From a checkpoint of a small image classifier.
Model: 3.72M parameters, 32-pixel images, arch caformer, norm layernorm, activation gelu, patch size [2, 2], depths [5, 5, 5], widths [64, 128, 256].
Training: muon at rate 0.0095, 2600 steps, batches of 64, held-out accuracy 61%.
Data: trained on Sentinel-2 satellite tiles (TerraMesh), 72500 training examples, 2.3 epochs.
Rows from block 4 of a small image classifier, named by matrix and row number. Rows with one number belong to one neuron. Each number is 50 + 15 x the weight over its row's rms, rounded and kept within 0 to 99. All counts start at 0.
After each neuron's rows are labels from the 100 images, of 14976, where the neuron reaches its highest value: "top examples" is what is common among them. Only what is clearly more common there than usual is listed. The data: Sentinel-2 satellite tiles (TerraMesh).
# fc1: MLP up (model.blocks.4.mlp.fc1.weight, 128x64), inputs 0-63
# fc2: MLP down (model.blocks.4.mlp.fc2.weight, 64x128, transposed), outputs 0-63

fc1.69:43 75 50 67 52 45 44 60 38 57 37 85 49 39 56 64 41 59 37 57 36 44 39 12 48 14 60 38 39 36 59 57 45 67 60 21 73 61 29 61 53 40 39 38 39 49 78 31 36 47 74 56 64 78 69 45 29 57 62 49 43 59 44 57
fc2.69:29 44 53 43 51 51 43 44 62 70 34 00 97 40 46 37 33 48 49 50 69 25 66 75 64 64 56 45 45 33 49 40 65 59 66 76 57 63 45 54 45 60 30 58 53 48 62 52 49 37 37 52 63 41 37 61 67 38 52 47 38 38 62 32
top examples: built area; crops; main land cover: crops

fc1.48:54 28 49 23 66 60 50 49 43 20 39 51 18 42 65 45 51 54 24 83 55 81 37 45 36 64 71 54 49 55 58 50 35 61 52 69 59 42 35 54 63 59 39 34 48 32 23 68 70 58 31 62 77 82 43 48 39 51 52 41 46 35 46 64
fc2.48:42 50 59 49 59 60 75 55 65 40 58 43 61 62 73 51 43 54 55 28 14 47 48 63 48 71 29 38 54 32 42 66 45 31 37 49 45 42 80 56 42 29 45 36 46 65 55 23 40 73 55 58 17 58 36 69 55 68 35 71 72 31 32 76
top examples: trees

fc1.103:53 34 69 80 47 44 45 54 58 33 55 32 25 27 51 56 57 33 42 63 31 50 52 35 43 75 58 49 33 10 79 56 36 51 57 63 82 38 40 56 37 38 53 45 54 45 61 37 57 45 61 72 54 32 48 67 44 67 43 35 86 52 26 61
fc2.103:44 10 49 33 54 43 42 39 57 50 76 37 90 51 55 33 33 66 62 28 57 67 53 89 59 43 32 31 54 54 37 52 60 49 27 73 29 70 60 62 62 46 54 70 55 44 49 43 49 34 51 50 52 61 54 18 36 40 57 77 43 45 48 57
top examples: clouds

fc1.78:43 50 44 55 52 38 81 44 40 69 36 30 36 56 56 58 42 81 30 56 19 37 52 45 40 88 55 34 64 45 50 36 69 47 54 50 79 32 33 63 56 55 47 32 65 34 72 40 40 58 25 70 29 55 68 37 43 66 74 51 46 57 61 33
fc2.78:52 36 47 42 75 63 37 61 60 48 55 35 62 67 38 35 36 55 53 62 96 67 46 57 79 32 55 50 36 37 45 71 35 39 66 38 35 49 90 25 65 50 51 54 45 26 32 54 44 56 73 42 71 51 53 51 34 52 36 53 41 33 28 43
top examples: built area

fc1.67:61 48 53 54 31 65 35 43 57 25 17 83 47 72 46 61 04 45 44 44 52 45 35 55 51 47 60 73 55 62 54 64 56 55 56 38 69 55 51 38 43 49 49 64 36 38 70 47 22 65 51 67 30 67 61 33 50 52 69 58 70 37 19 63
fc2.67:24 25 74 54 58 45 65 51 61 65 69 16 61 44 50 46 66 52 43 63 52 52 81 53 46 62 36 40 59 65 37 76 66 59 47 39 51 32 48 62 46 61 51 43 46 37 35 41 97 55 35 28 29 41 56 64 35 39 51 59 28 44 76 36
top examples: crops; built area

fc1.52:23 51 36 41 29 74 69 61 40 27 54 43 50 69 61 65 43 43 81 21 39 55 24 49 63 61 62 32 38 44 49 55 76 73 40 50 50 44 42 64 19 38 40 34 62 49 39 68 66 44 72 53 65 52 68 34 37 27 64 38 45 50 75 51
fc2.52:59 50 45 60 72 49 27 44 58 51 45 55 19 36 42 49 51 69 24 10 40 49 69 39 59 60 44 73 45 21 64 40 60 30 51 43 69 60 52 50 27 75 41 67 64 47 32 56 62 63 58 61 48 28 62 54 72 62 76 55 35 64 47 25
top examples: clouds; flooded vegetation

fc1.57:42 29 36 38 64 47 44 57 10 65 37 65 38 46 72 41 61 68 49 52 46 50 49 59 37 86 23 41 35 45 61 29 42 65 53 49 46 52 46 49 43 45 51 20 77 64 33 57 69 30 59 37 22 54 59 60 32 68 76 53 67 47 68 64
fc2.57:70 62 77 54 37 65 77 58 68 27 47 64 48 52 45 65 49 37 35 61 60 48 43 41 76 21 60 39 55 51 60 77 13 19 48 44 57 30 34 51 58 49 56 52 32 53 53 52 47 59 67 68 56 57 46 49 56 34 26 59 15 52 53 23
top examples: flooded vegetation

fc1.19:44 29 51 28 58 54 41 37 17 67 52 43 57 70 35 65 34 62 48 65 36 34 48 63 17 65 65 64 57 38 60 13 85 49 51 33 40 52 69 52 31 34 34 46 64 64 59 69 47 57 55 80 50 47 55 59 36 39 46 68 68 50 33 52
fc2.19:50 72 60 65 56 32 49 57 61 31 62 41 43 58 39 65 74 65 68 37 49 45 34 57 31 69 35 54 36 48 48 94 64 58 41 64 60 52 57 48 54 58 75 49 38 37 67 62 70 50 47 24 32 12 38 24 53 53 40 42 14 47 45 57
top examples: snow or ice; main land cover: snow or ice

fc1.82:43 33 24 58 40 57 57 55 45 56 31 52 34 56 49 53 50 73 21 55 40 43 76 52 72 90 66 62 19 72 66 52 45 46 64 50 35 52 43 65 61 31 53 28 45 59 45 52 31 26 44 20 61 51 38 42 66 43 71 58 79 33 55 52
fc2.82:46 80 37 67 61 65 78 48 62 44 40 43 60 73 55 51 46 22 74 24 68 59 60 34 40 48 87 49 42 31 55 68 39 48 48 65 40 38 69 62 28 32 42 48 56 34 31 40 47 52 39 66 51 39 45 24 38 71 30 32 43 63 70 52
top examples: built area

fc1.20:74 51 52 57 27 55 16 48 75 40 12 73 40 48 49 46 27 48 48 48 41 48 55 40 39 61 65 32 45 31 53 66 48 76 68 29 48 64 75 66 57 53 50 35 53 47 77 60 18 44 71 53 45 59 58 35 76 45 57 59 49 55 26 46
fc2.20:30 46 57 25 96 50 64 58 49 64 69 44 60 58 44 42 45 40 58 52 58 48 50 55 36 52 53 30 53 73 43 56 66 43 44 66 64 61 51 63 53 33 73 69 48 19 30 31 54 40 19 22 45 55 33 70 36 23 61 44 42 66 70 35
top examples: crops; built area; main land cover: crops

fc1.31:62 70 53 44 53 31 41 45 41 44 28 47 22 48 53 67 51 61 71 49 65 88 41 26 21 48 86 33 57 33 54 53 48 66 63 35 43 49 63 46 57 10 47 50 55 68 35 62 35 48 69 33 34 39 49 59 46 50 69 50 60 68 28 57
fc2.31:41 51 40 57 59 43 55 64 68 20 77 48 64 54 61 43 59 38 33 52 39 20 65 86 57 59 26 50 57 64 47 34 31 47 57 54 50 44 37 82 47 61 69 59 72 27 48 46 23 57 57 44 48 81 40 45 46 55 41 52 24 59 40 18
top examples: trees; clouds

fc1.112:62 32 67 52 22 37 41 29 58 58 19 52 49 58 59 25 63 67 56 63 32 31 31 66 32 60 67 43 75 60 51 46 38 66 60 47 65 55 70 52 62 48 37 64 72 55 43 53 59 30 43 34 90 51 52 55 50 47 35 29 20 42 31 64
fc2.112:38 63 51 13 59 53 48 28 55 62 54 56 68 62 30 73 42 43 40 30 60 47 60 59 47 39 29 47 51 55 29 40 37 36 66 77 49 38 74 50 53 65 59 71 52 50 43 90 36 20 38 56 30 35 61 41 60 57 29 54 74 61 74 51
top examples: water; snow or ice

fc1.53:42 42 48 34 46 41 61 46 49 63 56 35 56 57 56 47 70 82 52 53 75 65 39 38 39 69 46 63 50 48 65 19 55 73 44 52 48 35 40 40 57 35 42 39 65 53 28 53 33 54 69 70 28 57 72 81 20 49 57 34 55 29 12 69
fc2.53:63 72 76 53 50 67 51 44 60 28 32 52 64 53 51 50 44 55 66 58 22 24 70 63 39 23 29 52 56 33 59 74 44 44 53 47 93 32 45 54 22 53 37 56 59 48 48 51 38 81 53 25 25 52 45 31 71 51 37 55 45 62 52 44
top examples: crops; built area; main land cover: crops

fc1.99:16 57 66 64 39 31 72 47 57 48 41 62 45 50 49 70 44 40 46 19 42 52 53 65 70 68 56 35 57 66 51 44 71 48 45 27 68 38 38 25 54 53 29 27 60 61 50 56 32 39 59 39 64 66 38 24 71 56 78 52 76 24 42 65
fc2.99:50 51 30 61 76 65 71 40 43 63 64 35 70 47 48 65 55 52 50 37 50 43 43 55 62 36 34 54 43 25 44 61 30 89 54 38 34 53 44 51 55 28 67 41 67 40 47 53 67 80 50 33 55 11 21 33 69 75 37 51 35 43 59 59
top examples: built area; crops; main land cover: crops

fc1.115:49 60 48 55 60 67 57 32 54 38 46 34 38 17 60 46 40 48 54 51 73 67 69 31 07 74 50 39 39 51 86 55 45 56 52 59 21 40 44 61 56 35 51 33 68 56 36 43 55 39 53 63 62 54 38 87 31 53 52 56 48 67 20 58
fc2.115:52 55 63 28 40 41 50 65 69 37 62 39 72 62 53 42 67 46 69 59 21 60 45 66 68 27 48 46 56 55 33 59 20 36 32 56 68 42 55 30 52 77 73 68 33 25 78 63 31 54 48 48 52 53 65 31 57 46 54 57 47 29 76 26
top examples: clouds

fc1.13:64 69 70 73 42 53 21 49 37 65 47 34 36 40 56 49 57 54 61 27 57 70 40 57 46 40 35 35 59 70 50 40 70 48 62 64 29 57 56 36 71 38 72 40 61 57 32 34 36 15 39 20 44 52 65 49 53 81 74 40 26 48 64 45
fc2.13:50 33 23 75 60 43 59 42 48 48 42 60 65 53 35 69 58 65 64 54 57 47 32 52 56 71 48 62 66 93 58 52 09 31 51 34 29 50 39 35 44 34 55 49 49 35 48 81 56 52 42 61 55 80 42 54 33 59 49 52 55 20 25 57
top examples: main land cover: water

fc1.18:55 48 44 58 22 54 59 44 56 55 41 70 68 40 57 52 40 52 50 28 44 33 37 46 52 68 19 52 33 48 52 54 65 56 76 51 44 38 58 55 51 44 55 62 47 30 75 78 39 31 32 44 50 99 44 48 48 50 54 40 92 47 16 52
fc2.18:39 52 45 42 87 54 58 52 56 45 38 26 52 57 54 37 61 39 74 68 55 64 57 48 64 59 56 10 51 22 75 50 29 58 34 41 57 67 35 62 61 53 31 58 19 22 31 53 65 67 61 60 37 26 55 48 60 54 49 39 38 50 74 35
top examples: flooded vegetation

fc1.33:69 51 73 41 51 60 39 30 58 48 09 80 48 78 44 31 53 66 42 72 56 49 33 22 46 47 56 36 34 38 65 23 66 46 72 61 40 69 40 55 59 49 25 40 62 43 44 39 32 39 34 36 54 46 66 64 35 57 59 72 58 57 76 51
fc2.33:38 61 25 50 28 75 59 72 53 51 37 34 84 27 54 48 53 71 68 39 53 49 48 48 57 33 74 69 54 57 66 68 45 31 58 50 55 52 39 25 83 68 69 60 51 34 29 48 49 30 31 53 59 41 53 36 49 40 69 26 37 43 25 39
top examples: snow or ice; main land cover: snow or ice

fc1.25:46 71 47 37 69 76 36 63 51 63 44 48 18 25 33 77 49 56 74 46 30 48 25 44 50 51 52 27 38 55 48 34 58 57 59 59 63 70 32 57 37 55 38 05 57 69 41 38 78 62 47 45 34 65 64 61 35 56 51 32 49 61 59 54
fc2.25:58 47 46 45 27 46 36 43 36 58 35 47 48 73 47 63 53 30 35 49 67 45 82 54 51 41 57 58 60 33 81 30 57 37 30 38 44 30 77 54 51 59 63 72 33 54 62 32 22 47 48 79 52 43 57 43 36 31 45 92 38 60 71 50
top examples: trees; built area

fc1.65:32 36 49 60 50 42 23 48 62 45 40 68 52 76 42 29 45 38 35 25 63 43 46 51 63 51 58 31 48 30 58 54 79 36 65 23 57 55 63 51 36 67 69 36 70 82 57 34 66 17 51 37 57 55 65 63 35 79 47 32 51 69 44 55
fc2.65:56 51 56 62 45 50 33 63 49 57 67 37 63 71 49 73 51 14 67 62 43 47 73 58 39 49 29 15 33 29 44 54 43 37 45 74 36 20 38 57 66 57 43 78 38 44 58 65 68 73 64 28 44 62 69 51 50 55 29 41 25 46 43 49
top examples: crops; built area; main land cover: crops

fc1.9:38 59 27 47 53 57 57 61 31 66 61 36 22 26 66 65 62 51 68 58 41 53 36 38 42 82 31 45 35 49 63 68 47 33 36 50 30 76 53 47 38 44 58 07 43 49 54 32 35 67 37 57 83 70 66 66 51 57 41 42 47 59 62 66
fc2.9:37 37 56 59 51 51 67 81 44 62 61 68 28 56 33 70 34 25 54 43 42 44 34 44 37 51 70 76 69 44 06 46 42 62 62 54 49 55 46 46 69 70 50 74 58 33 55 36 67 52 38 33 51 09 44 64 51 42 55 55 55 36 75 47
top examples: bare ground