python train.py --arch="caformer" --model="image classifier" --dataset="Sentinel-2 satellite tiles (TerraMesh)" --train_examples=72500 --image_size=32 --crop_scale_min=0.7 --horizontal_flip=true --translate=0.06 --targets=["main land cover"] --num_classes=9 --norm="layernorm" --norm_position="pre" --hidden_act="gelu" --mlp_ratio=2 --head_dim=16 --fused_qkv=false --qk_norm=false --parallel_block=false --inner_norm=false --patch_size=[2, 2] --depths=[5, 5, 5] --widths=[64, 128, 256] --kernel_size=7 --mixing="mixup" --label_smoothing=0.2 --loss="cross_entropy" --init="xavier_uniform" --residual_init="zero_last" --optimizer="muon" --muon_scale="original" --learning_rate=0.0095 --momentum=0.95 --nesterov=true --orthogonalizer="newton_schulz_5" --adamw_lr_other_params=0.0007 --max_grad_norm=0.5 --sam_rho=0.05 --max_steps=2600 --batch_size=64 --epochs=2.3 --lr_schedule="wsd" --decay_fraction=0.2 --final_lr_fraction=0.01 --warmup_steps=130 --weight_decay=0.2 --adamw_weight_decay_other_params=0.05
Rows from block 5 of a small image classifier, named by matrix and row number. Rows with one number belong to one neuron. Each number is 128 + 32 x the weight over its row's rms, rounded and kept within 0 to 255. All counts start at 0. Numbers have three digits each.
Before each neuron's rows are labels from the 100 images, of 14976, where the neuron reaches its highest value: "strongest on" is what is common among them; "peak on" is the class under the peak. Only what is clearly more common there than usual is listed. The data: Sentinel-2 satellite tiles (TerraMesh).
# fc1: MLP up (model.blocks.5.mlp.fc1.weight, 256x128), inputs 0-127
# fc2: MLP down (model.blocks.5.mlp.fc2.weight, 128x256, transposed), outputs 0-127

strongest on: bare ground; main land cover: rangeland
peak on: rangeland
fc1.96:118125148106114075101144192166093152139111117119158146130062141087170112103067154117042186170120070122110111164160116168190106140116199130098106156073128158146148186116068105107138151146175105091069121159116125129184117084185106105147087133156073061113168146130146113093139163117138106160139129107130148121213123102097149145140173117124148134149121110133148117133166151106102078103154
fc2.96:073145113087143141138160124054158099109137095131111096146147185132130189177173122104177097108160138111145146089110103120156147096089096203113153165147153107152103130132179160122079147149072152133110108106149145146079086177063139203069133078096130157080122134122095106193143073164111114153115156137173109103131109109153117138123117151131086113066126093159121147140149080166101188183126

strongest on: bare ground; main land cover: rangeland
peak on: rangeland; bare ground
fc1.190:157136108131143154104084135071091104127168117093148097188159118153141110221109119088092177085113157085134111183151137081143082167136107133105135108126095082137136150162144094119137115123191115160101125092121114052153159112138119106157107049099124139081139134121149080109154089176144228151096125144161103087109141169156163149177150165141107118117082103169135134179143076119157137099076
fc2.190:128117117145169125220168133143147138083084077132154173091118162098140177090111131183107124093115104146180153087127107173078156118106148101151121152100140106099154121126148139135107071179121132145174133104101140220148108107103153236071143153151090127174105095147105124178100141119086102142123175137107178151112149094135117169126110069123148136106077140082099096107097126136130132061164

strongest on: bare ground; main land cover: bare ground
peak on: bare ground
fc1.245:127105118155072114149120108112141099091069120111134097144120098139137170144139149196169196146195155117140122131094111186145111159068105174111128100107071129150122118115096053146157119168115156173202104143131153168133124128167110140147061104143086129074114099093152112165142129119152197074088113157133203089131110149183130104126092150100058153175132103119085097154133125144103153081124
fc2.245:115062132096174115090150125104092173119148140174108123130135144120071075129123072130102118097190083088102139077162174108148167120206122092102137083143132125117160116125151195152108123130137152103068141134104057098112111062107103198139106153134150127197152165210131136096137148115114101076113176112109069156095152159126142124138146151094184123156134147127156132139170124116141076158175

strongest on: snow or ice; main land cover: snow or ice; clouds
peak on: snow or ice; clouds
fc1.85:124101151139126118123145163113130105165136155128118069165120145124166112174161127112142139138175104109135155071097127150156108111144140149101167145099146109129091139159079093071119131105084141119206166143147111150164087120138119104151086146128074143078100125108134180079068154116139065147147146093075136123075122144110171188194183145139142145086211181133124063094113157169132066057117
fc2.85:168135172162131101122120065164126145142124096157097104114166092077064047132138126123126130114139171113145100162167173113075200148085075152127093137074104123099139177137147133164110096179162109123070129109130119130166118133114070144076149154133121143134195106084164101136145122113159189110147140187097125157182115118158121088125104141118126121159128136180100165111125140070054121205097

strongest on: crops; built area; main land cover: crops
peak on: crops
fc1.39:122157134088118140192147094138105124090099056151107067131074090125162134192152158114128132123170083124080092111070138175122145116154157116130108143111063174197132101139164178145116142124133095116170141133145146144145195147196117126137186103120134122149081184135079107126113122155083155086134089114077082086184133130163122093145099145099167129172072096141101135178141110130132073109175
fc2.39:176148180183097111119131091097134109098132124111156078119111124092112122123150068077108123089178114151139109076076184131139148094166144137128129085103180109163160102124152148108211116089108111154144116093131095194119093196107156121144134126119124126165049129150141124147128084156093112077181114161188087160121130186099082139122172119179132078105141149091129128141201107145139175084158

strongest on: main land cover: trees; clouds; main land cover: water
peak on: trees; water
fc1.234:097116139150115172111092082130101151125123109160130020124124152110164140129108125124123057206107147163113151159124084192124125099123157106103132117161191090125131109141157085105101121167104141180081121182065098103091169091145091098103141084130133150082152170140147146106135127204213097110071189136136087135140083130186172103156158139150143131159162146113132114120117164105104127120108
fc2.234:131150091065103074138142135138193097199170116142158172128171110155112172120118117129153176099185151150175121106102159097135117147118104159125129151085096174106130170080106165148107141100134138040153120116168168078074103173108144160135122168117114076152121125129121100127099104055117142123154056104135125141185216137122106171088165099116068136125102107164081118120130088098164137137133

strongest on: water; main land cover: water
peak on: water
fc1.105:116125098122113112089141113149154151149155105050134148149138123161113140086104152120148154137063086169139138107126179129140153151193108107144135154123149159119154085120124141101129100115146117171154175093092118122066191115116167154114166127136106080101089075136177074190084134171161129108090176098212178098156102163146128108116084060118101120209182104112099122098135139114100150087069
fc2.105:059112093113119160134089142067103129120173131157179197113149120143164084137143164137160141108164061129110118113172157131086176204118081080120143106132137056228099121142107113096120105143144157059099091136136127116158068184073088128118143119062120171121128152140100098135136094122118152169084105157124158134134134119076185132144142134168127102104154144125107154159147127150073148149164

strongest on: water
peak on: water
fc1.119:106081163112118119102148069107108128099129145121141091141180114139138128121127150095144167105153157158161120139090149128114149096112104139158158183174058176163142081102094127144162120159206111077114113123149074214116169086169049137087171104128113153152154130110134110143155164151101122153138097177103103142072161183141055124129097172065099112144123102100175187080144111125120122144081
fc2.119:124125102154147133121115138167174132139137076145119169094128151155097140126128136094173037145134124100144141117180186125115105138100109149143144141144181117184062142123155134121128149127112130133147114153128147089106105152081211058137072110152131089140096168120090094082104185115133148145120171079123180184108034088106176126113154085155161119065103144138153072122139198132102118092161

strongest on: main land cover: trees; main land cover: water
peak on: trees; water
fc1.57:086105121095173120152144113171196126132196094139155116095114147186129161141062119122147130102162099108134179134151139122115146167118183141112106165185126135137108059085116128143136164128183161111179111085097071122128163087160115168057093056101118073155140094088086188138166184141097084137113128151181143142105162134114085080092129103131109109177123156104104129059113155134128142126140
fc2.57:159140102143092173128115142150090083189041133148164133158167127067148105113159177111141121163085132117102077126158178161146160138140105127082133126074144157217130147151109177140122082133056087109091164180144142090089118165093159103167161150113188133093113137109146099091062074095149150120185122109077113117165084139133138187123125164158140100091163135115134115147103120098115120105143

strongest on: main land cover: trees
peak on: trees
fc1.196:123105239122189116139141132101079122105140089156161104172100068140142144154132160128115105178165138124149128118096166089144099098151152077140117129123140072148165122108090082081169141108090191147180130128167066121139159082117054149125120131110134129095153154191088111161177151116170076121115132118121149122123131083114173155127090130156088120140150138139135124092029164062140153124155
fc2.196:101120093156078142112132100133131135160084169107086151103123195129115105088127095109127094073125100158129098116164160111118143111192119111150140119104108171149092132113107223145105165181173123139087110091127223161140126199122184119111129112117142154142058099089167161130084141144130192134115136095106144087110142140149094112077159128107173087129132137138141183143191108169090078115069

strongest on: bare ground; main land cover: bare ground
peak on: bare ground
fc1.67:118124133078147093136082131110106138127145112127115134090162124099123139128112144188142118115117063129090089147093189123138127154136116149137143099119078156126100150123122156132094116125128125128122158159124187170124111137076107086190045147127127158130119167081143116177113063183184154077175147108145242118157119108052134118133103170114152079215133160111070134083120082156162113141137
fc2.67:078044089141104132113201082117083090115145164088096074145140135127153112148135140123100154121194167133176194133131111170151121086137183125121146116147116127082171105174160122148124138145113161145078103156141135101186153076161106204120097086173078090105125111165127165184143129086123146099083103156114078116088145149193124134123110096104101178119127108094175077157128138090136120101155

strongest on: crops; built area; main land cover: crops
peak on: crops
fc1.184:138112119142147086063118035175124151122131175131106190133129109178137138164104088111117141082098092160196169147164185138115127153133154131116161172188087113081133138110102178076092110141185115067188147101116171153147130104106198137170172122123118138113097108109119125144158141083160114117142220124100114139113148091088119102087113159117103101102114061134115105091114127123106165156088
fc2.184:165104122160172153131090194100178171157145133086174150177121153081101107123135079153155112158135149105080141112118103168077154133117102146184084117133195090076165134106135116060183116147182111169137157082082111129148142117093142115135139100147080128102156123131136101128169093169135134153140079088094114078132057088205145194107158151150125128164128160060139133139099113099105130095154

strongest on: water; clouds; main land cover: water
peak on: water
fc1.95:073142118165174117111206112216094081102194134161134143096149150126081122114106158162119187106120147120133124132115098177148132149096138130143083076151151119133154131142182082044137153101174091165136110106144127120184147113116187105135162136110089163154086121154066153051094105081146089141152173158108093127103124159051087143160142128106139125081138083089137105137124134096119132130154
fc2.95:150095120127093124145056137152083161140133082113103180093165193169082106153125112088142138138107099122082159178086115144142154125147076086138128117152183121121139124109137108187166139130135143163131086067131097188189122102119077153077156147139158119090167090077118117080137164188104150155078152116160098144088143110154125077165123098149152180143181101153110096167190085090093164124115

strongest on: snow or ice; main land cover: snow or ice
peak on: snow or ice
fc1.58:209152138156130095098155169136120075158099124119090138073122122101140169122135109138154136146082103122116094153158132128139109203180127107176179159138158160120117102142087106126094083112189097168151135197132163065142097120133090134091151124018120137101082147074092154108193124096148128135147128167141090102144099139093091098164173146100137093172070158142114103168174119097136151124104
fc2.58:125121127122136160149152084178131180145188133149165118132136151101154163189121166146049104119180157177144137096072156098156105107114112184100087122117145078130120158082143148150145136122093102122095110146117177151090171062098106102084130103153126118129176147151104108071042164168083130128158121135131130133190104082130077145160107088191099163114085096122119153114070195137111149108153

strongest on: bare ground; main land cover: bare ground
peak on: bare ground
fc1.250:184107073146134115107100151052108127147116171112103141108168105203101169132104125078106144102112100060164104088170158112176076121111062148118163136154158103121130143119148096148150104143205185127147091138159156123149137126203103117130224131159110116112120142151124122093119125155110112141091181101108089142127162129105091161142057111131143138138125152147085130138133115096161032107176
fc2.250:087088191091141099162147172140139122118089107120147130143122159099151147145122161178178146139136124111037090134117177141048116131150187078121110143111089081144111142124081108126141180120119139135110129129125109190107102165083083144084041153153125103138140123130132108156164130075123166154106144148142179095125110145134207106108184087129105086086089104139168208154156132183120158103118

strongest on: snow or ice; main land cover: snow or ice
peak on: snow or ice
fc1.26:199157160081197167066109155104120100199163152141103079106114093138125151113149057138133116139115144129137067116114121132170157127143100097134193148133107165157173178164128107145126074115135083134101091107147130158128156135158120128161138145116092125067107132123182191084094111140107059054120157142125101152075110106169155154186076149145125102158152189159099091107139149097122094113132
fc2.26:130122085119009106194151072126181122099132057165159089158149166112104172175104151124142124119142139150134138147113095115116089126110101175144120131122110123098089139087086149151139145162113163144160119151136113068103083080091107135077094165141144138180118103077092109122159171151134168158149140104107157102094161135147141128160154124131118224093110064157162128165121200138126118178112

strongest on: bare ground; main land cover: bare ground
peak on: bare ground
fc1.65:151104091134075079130100158100164123091133067118166130161143133142096118088132149153146145071131169096117166132120134135169066082114146113083144178170139080130089187186119090165142068096161161058161126141164082152132103115166093158122176104096167132146179141139139132160166087119109110147103110173177103119128112142137111117143124127100161153209183130072100104029134119141146133102129
fc2.65:081114146128151126168141096119091092203135177106119140115135095067179144158131117111070104153091102169044117126146195117130114210164136161171151122135111096109102102095145173137168157179108112168097156108104167087150114119139090135076091154132109081139059128155145172117094105114109107116155164128146096110155080100113168155155116105167121042077103164164130159173116138146118168148115

strongest on: crops; built area; main land cover: crops
peak on: crops
fc1.73:107144153194145154151146147148172098141170136155143137177135094117130032148123086093089126089173101091122116168099154105133109180093062128130199130128103111141089111134081179096120143155066138121111139158122101151095153112093091094214109103068200131105110125159219136116132122158088142158122128169137118142143127153101093128074149158112125099125099108078101115151159125201136148127119
fc2.73:180073068079178092176141117145106070164104137136136189135107119152154174134146139164151132136112141232099151129097130093126112081115166075148049097131168095093113131144117149121142150127148101102089110108148144193126097082095162118105154188137133121129143107167112088118129084170104095128121185150107112147132086143117171117129135150067168173024123134144105161165099139132118155120130